A small masked image model, trained from scratch: encoder width 320.
Rows from block 0 of the decoder, named by matrix and row number. Rows with one number belong to one attention dimension. Each number is 500 + 40 x the weight over the matrix's rms, rounded and kept within 0 to 999. All counts start at 0. Numbers have three digits each.
# v: attention value (decoder.0.attn.v.weight, 256x256), inputs 86-171
# proj: attention output (decoder.0.attn.proj.weight, 256x256, transposed), outputs 86-171
v.24:567507501648496496503614498530557507499497456508638509513501504502458497631534505510523498497509626482575498512510504503501462463470494498502500503521503549513902510140585511222506686361873499520521244517720724501472165445541595224385440485502363508449507486
v.25:498499568495374706499496557510667543750498498500499368512631455497546599616498507494492498484511502668500498497499499499499500501506538505577500712503534499674526474519467432774199498327502513153510494554501475841861299259556131688735558678514378765037479517
v.26:507499500629499523501495502501499569501514498500500505496499502519462560505506499501501503513518504499503500501499500499501499496999936652608637507500497499498502492507498305542498502573051357545169389389431247390411657587054495498428495417523506249510778510
v.27:503495497607500496500500486499490394492504498502501516474493501500341501360504499498499492497493499563494499502499495506499497502490492492497500499503500501501497498535606500531297505808126381534183414372403095493132790649168505491281466589503593489737483509
v.28:499498500501499501500501500499499500500503499501501500499500500500500500502500500499500500500500500499500500501501500500501500494496497497498499500499500500500501498500497500500501503498501498510490483500504492498498501502494502500476499493503495496497507504
v.29:504502501469499515482507507494506442506500500500500500499499514505499467506500501503500497500503494501501499498499502498499489616953848956585500501500503473502429502479362491456471498629658528348715495517517545592474417431762571507426520635478478687703290519
v.30:497502498470500514495459500490503497500502502496480500500501430500511531500501500500486502499504487518497502502497497495496477454464493497498499499489501490498375500627499487757473518621406474397502636476493343504499499397512418490504478501553582498511540494
v.31:500499501513528456399504504515528505507391501498504501501502517504494230718501403502503507502510525502507478503500505502508297499503540556516501500502501503504606500458566507396507470446523579508428251480563608501490502482527394754440584488457375508290455497
v.48:501501500502500502501500500500501502500500497501501501502500498501500503503502501502500501500500501501500501501500502500501501451481499519501501501501501501502500510502500499501470496546491497508508509487495478491564502500498493496487362655489499676511505492
v.60:493497499487428510546488497495521498490526499493496497500496493509491607493503497516624498495597495498496608549493493492489495489508502715532516580495532497494490754499486494732498497499478498548525558505770285219606738526493468497585436518424501371421497499
v.64:643495529977219498648567603600588661530555347514785626496619495546487592494620559571642498544497609580573629606555500544704494707516514500520529577500514559574598478501495493503722600499511410517313468469487459597481433507140443501565459243701501440501591499
v.65:500499500498500500499498501501500500500500500500500500501500500500500500499500500500500500500498500500500499499500500500503501516503501500500500500500500500500503501498507500501500494490499505497508504521503500502521499527506505501503502503493500504497500486
v.66:501502500504501501502503500500504499504500505500501500506499501500499495521500501500501500500501499503500519502500502501500501493497499500501504500502501501501499501512528506496499503497498489498504473502501528500505494486502487499491477499506502496526503510
v.67:502475499501519482497378497491443522487473330500483501445415545487498502501486538501498507735479505466502493489492501499487566509503511506508504486495497496498508460496496499392519482512458514556538607504504588503513457451633563509506490412516586469573551504
v.68:504503501503499502500499507499502503502500491500500500500500501500500500502500500500503499500499517501500500498500500501501500500499500500501500502502500501501500500500497499467499496499509502551495562501504514502459497493489499505508480504500509503494486499
v.69:500499499502503509520333501493489541501502489499499449527487547499490711499499498497497500693496479493494496500512499500506502545502499499500500504499500503502507467781547293495523503504501504502708522552475537500538501489506571503610493455546617482544509436
v.70:479424481486583484394507367500236403501431618500333502401459505428500416501333478434480383433502496503478506430423501500505501076460487495500501500499501500502492504505510510501125442816412497448481251519388484503530810490493503505246482607492551585621491644
v.71:499500500501500500500500502500501501500500500500548500499500500500500500500500500501500500500500499500500504500500500500501499499500501501501501500500500500500498500501499500499500500498494497485492519505497505500468497501496488501500489499503502498500502501
v.72:495544499528433497506486568498496498494495497499499499502500498499496514471500498539495501496481500497499491500496499501498499000000070232496499503618545671560528504570507577508509517529539503519514507372500464496476489502473520480502503495514489500513498480
v.73:507643657498460617745494530544485609578618504536492497545548612609717799493516605705603544811695475665664716676677621604574523497444449499496499500560592520500564999501502494480786401484487787497575483479541496056509898436504552578533502506092806285522496351
v.74:500501492464498507428502429502521509505495515500503500459503456377519417490494500501501494418479505503497499455505502501515503514424199059135086410454500498498505441478473509510487456397508832553447647499531518655501500492500506598533561508464437597416456522
v.75:497386371494500381516446515503505501505504500506510507504504519502481304509500387430496505503502502504502500503506500501540383400489493496500496498500502502501556501501501503423537463363483519546416308558466566478535501411132279585515489430493535481415513494
v.76:486492494518503490502453506434491418496500522463481492492465495510485473482496501498500507501500451499447483498497499495476483519514575515642502502503499502499467488551551491580495608565567489482536841487524504524481418503501494342473540498571236501489511473
v.77:547496516550216786479979593595642499797669501500522500550628472496521636498565497501490469487615501708513687515494497498477630690506501500499499500504532526499482497553477500816000504524537289498491471670483114857473503561538347499497341802506499999577379682
v.78:498503492545499499501490515499512512499494491501516499502518497500497522504501494502498500496495504502508538495498495496499499492493496497500500500505499501500554500528519495525573501473496439614510238562436395494341598503276501495501474468545544476518451473
v.79:505503505502455496500499606500598583529501500496501500512499493510498499758498496501500511498505558528498496498500534500499501501590514624880770632613510519500500418505494494483503059422482820336503582526541659791569478454505511999502589497374504560269491502
v.80:500500500501500500500500500500499500500500500500500500499500500500500500500500500500500500500500500500500500500500500500500500501501499499499500499499500500500500499495500500501498500502500497501500500499503482500496501505500503500500502502501500499500501502
v.81:500500500499500499500500500500502500500500501500500500501500500500500500500500500500500500500500500500500500500500500500500500475497500501502501501501501501501501502500501501502503498501502504500492503501500500499502496499511476501518499500496502501498502500
v.82:241500502401697409500505491501348496498502768501500501374500499500500499291303501500457500365495390501445501501500289501501501503516507562501501500500500500501403505521500503500503413751230727502554571496237286271599999454523492542746547464489638470526588438
v.83:500507500501501499500500498500497501500499499500501500495499501500499498500500501501500500500501501500500500501501500501501499635562500480486495498499499499499502494495485499501536506492450495531591446490499526504506501422504499498405524447509505462510530496
v.84:500501500499501497500503499501497498499500499508500501497501503499500483496499500500500500499500501497501500502500501502500498569608589547500496495498498495498499491484462504360536502477505519508593387499500537503457498496600494500464513456510500462581466500
v.85:500500500500500500500500500500500500500500501500500500500500500500500500500500500500500500500500499499500500500500500500500500502508510510501500500500500500500499500499500500493491499473501499499494499498502500499461503504489506501500499508499503512486502497
v.86:498499500477502497496480488499488500498500502499500499484499499493500496493498499500494501491496480499496492498499498500498537624511487301478489492492494490495500426587442453615520498605524512570793654501453424626527497467583482520505746455534511481522444437
v.87:498500500499500499500500500500500499499500502500500500500500499500500499498500500500499500500500500500500500500500498499500500499501503506504501500500500500500499501496501501502502500511521502506498588499488477499502494506507471498507502499498495504493501497
v.88:500500500500499500500500500500501500500500500500500500500500500500500500500500500500500500500500500500500500500500500500500500518500510512500500500500500500500500500501500500499498500501501499500501497483500505500500501500501501499499500502499500504500501498
v.89:499500500499500500500500499500501500500501503500500500501500499500500500500500500501500500500500500500500500501500500499499500498501504506505501500500500500500500501499497500518501501497504501507504523497489483501501493499506495497497497503500493503504502492
v.90:500500500501500500500500500500501500500500500500500500500500500500500500500500500500500500500500500500500500500500500500500500491495498501501500500500500500500500500500500499506505501500499501492499497502496500500477498499501495497499499496500499498501499504
v.91:499498500498500498500499499500502499499499501500499500500500499500500500498500500500499500499500500500500500500500499499499499500508515541506501500500500499500497501498500500500499500494500501490491506498499483499488489502502482496500494502498473506526506491
v.92:502500501500498506502508499500514507501501500500501500518500495501499523510506500501499501499496500506501498504502501499502500467491506521514505506506502502502499507514507479527475508593475491478445454396487503503502485509499492482504482539501486537476537488
v.93:500500500499501499500500500500500500500500501500500500500500500500500500499500500500500500500500500500500500499500500500500500471501502504502500500500500500500500501497500500500501496500504501499501544499500494499497495509500501501501498502494499507500502501
v.94:500500500499501500500500500500499500499500501500500500500500500500500500499500500500500500500500499500500500500500500500500500467501503502500500500500500500500500500498500500497500499498504500496460540511501447498501499521501500500501498499498499502501504502
v.95:510505504518646509505530507506512502510473632514507504503502509509519494620510509510514506513503515505508516521518512490513475497468484501503481501505474505511522504417659511466498524498548449392360307520570555498500379492494512448320420631512341507508534502
v.96:498500503441500501499485498494502495499500447498497499501487497499502498495498499500500499499502496502499495492500499497485501441475492499497494495494498494493468504601457499569449496689756520582906618361543143493599546503974999501562271593496492671428201505
v.97:500501500502499500500500500500503500501500498500500500500500500500500500500500500500500500500500501501500500501500501500500499497499499499500500499500500500500499501499499500500499503503501503468502483496500496500586509494498504500499508499500486495499499506
v.98:496497499500500496500506500499497503503500497503500500493500510499502453500493500502500499501512511492500498494501505502503500589524494487499500493499500500501501487453496537185497447643397538498505518476514897501461508454588765559116513454310579462510999592
v.99:500500500499499500500500499500500500500500497500500500500500500500500499499500500500500500500500500501500500500500499500500500499494487486496499500500500501500500500502501500502502501510510500504497501498500535503503502501459501502501500495502501493494496486
v.100:500500500502501500500500501500499500500500501500500500499500500500500500500500500500500500500500500500500500500500500500500500499503507503501500500499500499500500499494499500500497498499497502499502506500501485501500499500517512501504501503498500506487522509
v.101:500500500508500500500500500500501501502500500500500500501500500500500501501500500500501500500500501500500500500500500500500500509521514506503501500500500500500500499499505498498497499498500501483494486501500490501490498504502497501500503502499500499487501501
v.102:500500500501501499500500501499500500500500503500500500499500500500500500501500500500500500500500500501500500500500500500500500494498501501500500500499500499500499500497498500500498499504498500498502498495502461500500504497559503501508502500498501503493502502
v.103:500500500500501500500500500500500500500500501500500500500500500500500500500500500500500500500500500500500500500500500500500500491492498502501500500500500500500500500500500500500498500497497500500501507500500496501497499500498504499501501501500504508513508482
v.104:500500500500498500500501500501501500500500499500500500501500500500500500500500500500500500500500501500500500500500500500500500501487483497499500500501500501501500501503501500500503502501501498501497496500499515499501500493483496498496497497502500495526491499
v.105:500500500498502500500501500500496500499500502500500500500500500500500500500500500500499500500500499500500501500500500500500500501500499499500500500500500500500499499501497500503506498500499500500502494501500502499509496498509530502503481493500509498506497497
v.106:500500500500499500500500500500500500500500500500500500500500500500500500500500500500500500500500500500500500500500500500500500500500499499499500500500500500500500500500501500500499501501499498499496499500499494500499499500493494498499499501501500499501462500
v.107:500499500501499501500501500500500500500500499500500500500500500500500499500500500499500500500500501500500500500500500500501500498497497497499500500500500500500501501512502500500507499500500503501463480500502508499500502502497492505501505496499502492496500500
v.108:500500500499500500500500500500500500500500500500500500500500500500500500499500500500500500500500500500500500500500500500500500500498497497498500500500500500500500501502500500505502499500499501500495499499499523499502501491500527501499497499500492497516498502
v.109:500500500500499501500500500500500500500500499500500500500500500500500500500500500500500500500500500500500500500500500500500500500498496497499500500500500500500501502502500501500505499500502500501478499390501519497504501504499500502502496497500502495507500498
v.110:504500501503496503503547501527510503507501495510507502531504508501494501504502502501500501500504509502500504502508503504505501518503465470498502502504501503505573508503508510426477500403521462632506184475220519524507552460544371491427212551458453684518440533
v.111:500500500500500500500500500500500500500500500500500500499500500500500500501500500500500500500500500500500500500500500500500500499496496499500500500500500500500500502499497501501494501539498500501507502492503500499502505486502500500506504500499501505499501501
v.114:500500500500500500500500500500500500500500500500500500500500500500500500500500500500500500500500500500500500500500500500500500501501503502500500500500500500500500501500500500500500499500497500500502496499500494500500498497507500500502497501498498499500500500
v.118:500500500500500500500500500500500500500500500500500500500500500500500500500500500500500500500500500500500500500500500500500500499500500500500500500500500500500500500500500500500500501500500500500498490500500501500499500500491502500499501500501495499500500500
v.119:500500500500499500500500500500500500500500500500500500500500500500500500500500500500500500500500500500500500500500500500500500500500500500500500500500500500500500500500500500500499501500500499500515500500500500499501501501501499499501501500500501501499500508
v.122:500498500500501501499501500501492498501499515501499501498502501497498499501500499498499498499346493502496498500500500501503501534564514498498500500499499500500500498505624500397287567434705418532498393362496499556574534644408537490554690615531512529464248366
v.123:505512501475498505500499505503505502508497482502500501501500502500499501506500487500500502501435503502499490499501498501505502482491492492498498500498500500500501496529513491502371460224506641504534353503506393574999617757529344860519582727450473582203000383
v.124:500500500500500500500500500500500500500500500500500500500500500500500500500500500500500500500500500500500500500500500500500500500500500500500500500500500500500500500500500500500500501499503500500500501500500508499500501514499505499500501500500501502500500499
v.239:500500500499506500500500500500500500500500500500500500500500500500500500500500500500500500500500500500500500500500500500500500500500500500500500500500500500500500501500550500500501500521500500501478501500500504499498499500501500499500501500500499500507501500
v.240:500501500500500500500500500500501500500500500500500500500500500500500500500500500501500500500500500501500500500500501500500500501500499500500500500500501500501501502503511501502500505492504499501498498475500488498531504501505497498499497499502507495483495499
v.241:500501500501500500500500500500500500499500498502500500500500500500500500502500500500499500500501501500500500501500501499500500501500501501500500500500500500500500500499501502493499508532500499506497441495499492499646497425527493494495493501512537496501523513
v.242:500500500501500500500501500500501500501500501500500500500500500500500500501500500500500500500500500501500500500500500500500500500500500500501500500500500500500500500500510500501499502501502498498532500501501500500519510503500496500499499499503504496449500500
v.243:500500500500501500500500500500496500500500503500500500499500500500500500499500500500500500500499497500500500500500500500500501502499498498499500500500501501501502501500485514506501496507500499497504523605502501502533503506485502506502503500497511500522501491
v.244:500500500501499500500500500500499500499500499500500500500500500500500501499500500500500500500500499500500500500500500500500500470491499500500501500500500500500499500500497500500500499501500500500502507500499492501502500501501501500500502503498501503501500500
v.245:500500500500500500500500500500500500500500501500500500500500500500500500497500500500500500500499499499500500500500499500500500488493500502501500500500500500500500501500465499500501495467501504505506532499502544502477499502491504502502486500495498504504503427
v.246:536499500503336569500502501652676504991501350496500499544502498500584511573500500504500500538503713498500500499530526499500542502507508503506501501500500500499514500497523488557350496450569564166397437654532490510473510145580710612487499691337400999386000663
v.247:500501500501500500500500500500500500500500500500500500500500500500500500500500500500500500500500500500500500500500500500500500500500501502501500500500501500501500501500499500501499503496500498500558499500501485499631502500504497498500500500504534496498491500
v.248:500502500499500501500500500500500500500500499502500500501500500500500500501501500501499500501501500500500501501501502500500500501501500498501500500501501500501500501500498502500496504500501498519517462491501510500548498494507499497498496503502504501506486503
v.249:500500500500500500500500500500500500499500500500500500500500500500500500500500500500500500500500500500500500500500500500500500500500500500500500500500500500500500499500500500497500499501499506496444488500499501500477499497508511500500500499501490500500501509
v.250:499496500500500498500499502500498500501500504496500499494501500500500499494498499498500501498499498501499499498499498501500500506503516515503501500499499500499499494500497496507504489437490502498491553518497494502501508586475451512508549494492519499487508451
proj.24:000437427505498525320493738671499494656499472449518440515503375471511497505229433000352481485503501295502518000366426554501486489495497521508422552515501298422498476498506281369502326501264660499499349497515360331460499478495495845495503535438505349441448480
proj.25:480511477356503471470436266359204307325334497499335492492369488498495491401477325496498483498488407321446456495491781489494462499497503495450403425510499243475376600492506515480501499390504504552508499500498501083501511500561506483503505501501620321500501426
proj.26:481417492383524363294487512502491490468508496528501451499395480272482388529506513750406276350443375507398487452341494409000501486452485491381511442488465641499538476713577515445500499563503700444569555476500491711551489445491488505510503487502479713502503504
proj.27:322388484477496485600498503528491498459497494538485686625536552504501262491506481568582461229543440090421496454531353582524501513505503494477983495740223788531498488670470403502552486481706445690417504516483499358555555511502496497514599511527500535484768502
proj.28:498501520502504503499498500485500501498501503503499496501499499509503500499496498505498492495503500503501500500501491511504498489493499501500498501504488502501476497500503509487500498504495490496498503501502498508518500497501499500499502505499497504498500498
proj.29:517496487735500615673545513492621524568488504492499626569605519568519642364508497318649738503547502543510506502632402490999488447455395363447471427498494487710487560537511752585498523502519488528414514513545515438499500507507494514508505588500490381501497505
proj.30:563501526514500476607498422490538546497480503504456705483498570440521490495480508563635496505518547469514462432504493485625553509506507503511475506523437561522492631495488555443469448424457501508490493501441502521525621547508502702426504514442498558503505506
proj.31:511631612502121527458634562343520552593633487507665644796541488738596506520870477423574648379502569523540535764575541631365499529510510477441480495494501384363499488504551504425504544493506451469438470504498505422484503486476512318512518499513520481460409463
proj.48:488516503498525498499492466509509487338496512534527474503505501459440494499502477505500485491487516488490480507504587541491474474471477475478499517504516490421490452494517541507507502524515520476477643500500501512494477553500502504506522538509506500508564488
proj.60:502497394420817499377445401498446426495430499438384393390388501366435365501390502500348497498226475371375458460486501498492462501502502500499498495495500500499495278500501499500502502500501500505501502501501497536501502490501499500503501499499501497501501501
proj.64:501454492450646428344469445499412419329478490483409498496432440451325422496429458557459377497469302482407472359344545498384423500499501501501500500449504496495495497459497507498502499500500499504500494474498424499500497498501497499500499500500496500502497498
proj.65:497500491499498500488499513502499499502522500496500499500502501502500502488500498493501517509499496500502509502499499497506492497494498498498500500498489501488523500484494467501501507496501501500506500506499502505503501501499499499501501498500500499503500499
proj.66:503497507482500502494509497497500510503498503496499507485504502495499483501501497500501496476500502496509497498503496506492504500502498495507502500514501499525502508506508509500491496478501499517495499491505498497519502502498498509499503507507502509490496498
proj.67:506417514590544474506502580509666498521525502494489555504500502390502586647593501448535352493688469761502511545439239379502506504499463441500555486463494483527551731493449560506503505504503496387452421507514500527635545501484507445427501494501500584502429500
proj.68:511495513501499498497506493511500502499505495482500465501497501508506510491504510501510495505497498503488489503504502503515504502498505502502500510496498503497501502492476495508497499518509502501510495509500520502477488504499496439497492498496494497507523505
proj.69:720510538459502393466498404510496504487278548706502512357512449254447347617537488774513518502549435822476501702506653257478503501500498484495584102504417493482504604244449531770503491495546502308484491503493487506505493500470505467456506491498531509515525485
proj.70:568502550537428497749627520415501747558526505500582570515524737740707613490495534422597725501578658507578625687639429497800588545500502492493503501495000502509506523465443571440503501506502501501489418500508503453504518499504481503505501498503503499495498504
proj.71:499501501504499497510505494500500501500492501499500495498493499503500503501517500498501497498498504501497498501502499500509501503500500499501501500504501501503502501498500509503502497500501499498502513505501511499496500499499498499497500502500498500504514507
proj.72:497447387488721501478430444491433466389428492497449486475409501392307387457392498515447477492480399341390471375476486501485461904786743603517515486395458194000074424124296135331469503480439476476497454486486486496498502496500503481498499504498499515501509500
proj.73:490488445494969499416436501499469470495431496376367331190483498425498429499488499500421498500278499494499487489486500500413485498500506503574499500438500464499501135499501500499462501511509434498502502499506500746515503471501504501506516495500500489498497504
proj.74:289622508501099502722537520526712522501527486493575591669513497632554800516693501115512507511671552497587555784514503551528501497494541851623576890645656540555299505552498495511480504474494485505495504501502677322293446501500506395497494505499473501490521508
proj.75:549542752508079511448584501471500503506570433479550505725511499661500501579705535586527622501494500631628501835533549417400493510513515499496509493430486497484511509449515639480506499484497505431498460403359372435478491499490501385528508495500484500505494421
proj.76:634492490533499455574498491566567516556507509642499600488497546498492613509302592493497491481527469481451515247492446501781617516510424373410219195337432416461450492240485513315529487513259510500490378572490446475503522509495442886478483502449512504508505499
proj.77:438497346417570488497461390499468415440417503498491497480395493499421502244307431498464482465423430050379494375488501501494415500500505505501505506506507501504408500503497500499504500499501505577511502500503502267412501499559479500500500500501506500500513499
proj.78:493478462404504469467502503502275490271488489465495456498417444495501389500510465699506489502490434518508449591505504349317484505509516586499700627472498579324496498474483389572494500488471503422514528532458497517475490505501490449499493446503496499497485501
proj.79:310626478441506501363495366365433416424502504496498503479485503502490487493588350487413512389435366504481515871499769498468207492489491351397274290283560000504367510507524566492507698500588242499500506488501674353483496501538501027501524569503505495503532498
proj.80:501501507500498506502499512498493500500499500503511505499499497505502499503503504504500497506494501505498494505502500501503501501499500500501498491497501503502503500499504524497498501505507501497498501497511499502494499501496499497507493505494496501500501498
proj.81:502494496498503498495500499502504490500505503500498496501507504500499503504502500500498501501502497505499509498498499494504499501498499496498500492498494497500496500499489497500504502502501501498500498498503500500506501496501501497500497495500499499506504501
proj.82:832504501695424461502545474684618530499500503605616533437576532509500533493493710715581528756504533516668551712519418401624687501502497492492529544658362999725502500502635545637641514503653499500425609512499493511496501507503400519513500439502501671504503510
proj.83:507503501500502514485502468506510503497446514501497503431492493478502432515453501494498507508479505471485477519511497494491486492492497515508495502497509491504500487517486451533487498500511516425449494517522483510526492509498491513506508519502486522478499516
proj.84:495443491505506527405470500526515494531468520481469473512524507465513520521461483401480540494497470504491496507496439528498458495495486509475520516559555506526538496559521395563497502504485520479469573458479501528536464503498359513510492512494497579463492499
proj.85:497503500511501502498499507496502502504507501500506501500504500501502501515506511499502490496494495510500501498497500501500495502502499502500498493503515498498514501501528499500500498503498501499502501495513507496492490496500505497491493507500499493501500496
proj.86:482514474505497387493400339660541367373189559599500460269513365434474475400320462498506346584534440435558492503506596499590445498490504526521494525600504518506495576524407495562502478355501520364507495506501502507574487559500346569440517492504508500445579504
proj.87:505499493497497498511496495500501498499499482509505499499498501497491500486499515500504493503502497492500501500503502501503493511508499495501488483493507500503506507499491496500508505500504498489489500500518501500495496493496505493491503482499505494504496500
proj.88:505499497500503501498501502507501500508500499505501498504501499501501501500505501496501500500498501499501503497498496503503491504503501503500502494501504498484500501501523495503499498501499499496500500500487501499495495500500500499499501504499499494500499497
proj.89:499500493493498496508488487500496488497497488526508504490500499501489497474508507494513498504502500492496500514500498505508495511516503494502488480490502498493499501495497505500503514500505499486493503500512495486503498500492497495507513490500501501498501501
proj.90:496500500498499496502497495495495498497495499500499501498498501499492474492497500499498501498501500494499499502501496500499500500499498495503502502496489498501498500492499505501503501500510500500497500504502495498504501503498498501502502496503504515502499502
proj.91:501501490496502499496485498504503467506507495502505500518506499511497499500518502490502501493497499502500505503489480508513486509512501499502504500500505505496504504502507497500512502507501498496501516481500500496504482501499499494500503492500501494498502499
proj.92:491502511494502485518500461489459483452491469510546544508501499520481453481518448587527476488526498454526532488498528507501494508523519511500510524498462504460510513521520617509491495493503488476510513578502491448487534496493518541468510488528510493500506507
proj.93:500496501499500499512499502495500500494504496502505501497507501499500501499500506501500499507497500506500499500502501496502499509505500497502494488495499500502501503498500518503508501502501501499496499497507500499496501497499503496504500500500501499506502497
proj.94:506500500499498501523500513490501499500504496501502507501502502499501499508514513500501499500499499507498499504487501502508496502499498497501498488501503499503503505501501500497504502509500501498502495490521502500498497498498504482500495497499498499501502495
proj.95:506527578593223529575645717500507573590740499501597523629580500674603501503603499500545584499651591622568580500595501502521534501503503502502500500502503501498510500498499497499491497497490503499490499497499503501502499500498521502501498504499498437496499497
proj.96:812750501679517496579475348821522431496238506575493215000496503489514466494401497502597502783527502489520491497523471394999504509506504508547222146592567609598381547384444480509561497508479462432396517530715530581532607665506251563461477550500500477499839505
proj.97:505509492500503499502504499498501511499498500503502500502496497498498500500502490489501495499501501497514503497498496500500498501504500501506504502500504498500500501498501528500495502484499501499500496509500503506493499518499500501502499499502499498498498505
proj.98:133511493492505578485497508487658557551764495501505527710537509572503505501772408095399506310609531541567548655519406815526393500504481477501525668471787323488591505554486435696493595499500427488460394510347537467512506513507443351615499511504501446457484472
proj.99:487498502501504501498501495500500503500500499499498501495502496499502500501498496501515493496498500497502497498502502499499500500504509510507505509500498498498493500483500498497498500501501505500502507502501501502495501498504498495496500502501500486498499501
proj.100:509503493505500499514499499503501498503498502499500499509498500505500506500496509492499501508502501506503503500500500499501497498491492491496485475501507503497508501518500499502503500502500498490500500500500500497495498503497500501500498495498500504501500499
proj.101:501512500500494493500517500499500500498501500499500508504486497498500498509503509498500500491498501501500502501496495499500500505502495499501497482501504499511503493495501507503503497500498495497499507500507499490498491500501501498496499499500498500498499507
proj.102:507501486502500506512498505503501501508497504503504492509496502504504507494498506499498501507508500501500500502498502500504501495494493497499488497498506500501515502509496495508499499497498500495499483507480503503498504503499495508503501497498499509501500497
proj.103:503501498499499499499503499502500505502500501500515500501499500502499500503502502499500503499500499498500500501500505500500501500501501500499497500499504501500500504505501500500498503500501501501501500497493501504500500499498500502500504499501499497496501499
proj.104:495499505496501501496500496497498505495501499500498503493503500496500497499503488504500499494496500496498500502501501501497502500506508508505507519500493497499491499489500501498497499501500501505501500500501502507505503498502504499503505505501499498499500502
proj.105:500495499499501500499501502505500497501503501498492513494500501514495501496501499510500502502497499503498497500506498502505500492493499497501497502497499502499500493508499474476498501503499498492494501489496500495505502500499503502499502504499502500509501496
proj.106:500501504500499500496502500500500500501501499502500502498500499495502497501504499500503500500498501499500500500499501499499500501502500499500503499499500498510501500499500506500499501500499501505500500497507501502500499499502501499499499499500500501496499501
proj.107:498500504498500501504520512490497507498499503499498506499494496498501495514506500497511494489499500502496501502503499502502516500500503509517501502500486496506503500488501500500496495499500500499498506504500503497500501500500500499500502501502496498498497503
proj.108:495500501499502499492496495500497498497502500501497506494501499492499499497500493503500498500497500501500501500501497504524500500503504504503505501500499499498495499497502497494502499501501499498501500501498499500505500498499496500498503504501500493499500503
proj.109:497496502499500500500503502498498500498499501496498501495500500499501498508501500504500497494500499501497503502503501500501500501503503505511500500500491497499501500498501494500499499500501500500502500502500504499501500493503501496499500506503498498499500503
proj.110:445552524510490540487508509507429426488477519478496357572520503570451590485461491504473499527464330529476517493398585503277454496503513558544596675577539481262535494316532516502489467467516524473542489346515443233512514489515580511619580541506496420498643444
proj.111:502497489502507501502500501515513506499498506500500488501500501505498508500496503502499486505500500502500500498501502498502500498499499499500496503500497497490502504508498496505498499498500500496500493506496501527500507502506497505504499500500504500501507493
proj.114:507501501500501498499501500500499501501498500499500501500501507499500500502501500500500500501501502497499500500496500499501498509507501498499501500501501498501501502500500500504498502500500493500501500502501499500501500501500499497501500500500500500500500502
proj.118:500501500501500502483498502500500500499498501500499500498501499500500500499500500500500501500500499502500502500500500500499500499499500501503510500500502498500501500498500500500500500500500497501500500503490500500499499499501500500500501501500500500499499500
proj.119:499497500500500501500500500502501500500500501499502500500500500502500501500499500500500501496500496491500500500501500497489501492496498498498495500500497502500504498501500500499499504500501499500499501499500500503498501500502504501500498500500502501500500498
proj.122:500484438372498504500535552320429562440514536470498322564493500511537721556504495473506498629651433485615532408478490460377476487488499536590604719569495583474426576560380493520484488537510617379502576568487498348485497491574505672497454571502498467493471518
proj.123:502506502483418509477520492341384487301550554398658372586467513563533594515680550493505499544510448392512495814471510485414499496498498556587503507563568575437373499513421451519535498598695505566504667498586557000184457493581555247566476499503496449693676509
proj.124:501500498499498501497500496501499499501502500473500499501501503500500503500500500501500509498500496502500501497500500501500500496498496500500500503501503500492501500501500497500498499501503501498506500499496502500500500495502504503499500504500504497501501495
proj.239:500502499502500502491503499501510500500500501503500500500513502502501501500501494517500501498498497541501520501500501514503500502507501500502525500495500500495497500500500495499496500496503500496502494500497506506500498500498501501502508503500498498497501495
proj.240:504498490499499501508500500500501498501506500499500500502495501512485499501500502495500499500500493498503503499493501502498498496501499499494498498497499499493497500497499486500503505501505497498502494502493501503501497503501503503499501500500499500505479497
proj.241:500468486499503498502498510506501493502502497502490501516498493516499486488500501491485514498501489476503498502473491507455489488494488498493525535505511507454494508500497460509505498504513500509508492507509503520510499510501501507495501490500500503501484501
proj.242:506505494498500503503502498501503500499514500501508500501500502502498499501495499499499501500501499499501500497496507499503500499498501500508494490495493499498499500498498500493501503499502501499504496499500495508501498502502498501499501501500500500505501493
proj.243:511505498491498502469505488518495501492501500499500452487499517501500504507490489505499510503504508510499498497497508490515499503500509500501490493495488501497506498499500500526497507502497501490486505474485496503499501505501500498503500506502502480486507500
proj.244:503497504499500501501497499500500500502500495500501472500499499500500497499500500501500504500501503501500497501501501497500499498494499497500500500503500501504501496504500524504501500501498497503500499496500500500497501499500500498502498499499499500501507499
proj.245:508507498498499511501501494498500507500493500500497481486510509501500513500490505501501502502498511506498505497497503492510499505500504503505482494500495496508502499487500522496489500499492494486495508495502501491499502499496501499504504510496490498499503517
proj.246:268496552314502503491352640349229277478510503311438588715349186506504116502661211356481471000364420502219469326499489918314405512503495446495499466501497205495431498507500391471472500499493547548506339498502501541477494503501533457496498503505448162495517495
proj.247:531501483493501502500501502504498499500507505500501495505498503503499500495496501495500504501505497500501499499488505500483490492497496498493499504502498501490492502499495498509501504500506496498503499501501494507503498509499500506501500500500498498501500504
proj.248:506480495496500502505500507537498492500481499501492474503498495513499480474500496497483501507496493496500498504506493504470497498500490497492504523504500501486490508499495493505501499508513499498504499502509503501501498499496503504505497492503494495496501506
proj.249:491499503504501498501499503495501500500500499499500504500497496496504499502505503501500494500499500498499500504502496505498501499499499500503503501500516499500501499500511500500501497501500500502500499502500507496500500500499500497497502495499500502502498499
proj.250:531584515498497501485490495488497538456503504489567509488510539506496546520501529527503497504509509549536506492488527487530545497487507501523481446450495529546523488497517561503488508495497488505476503430467485497500499499496491498503522531466498497507509518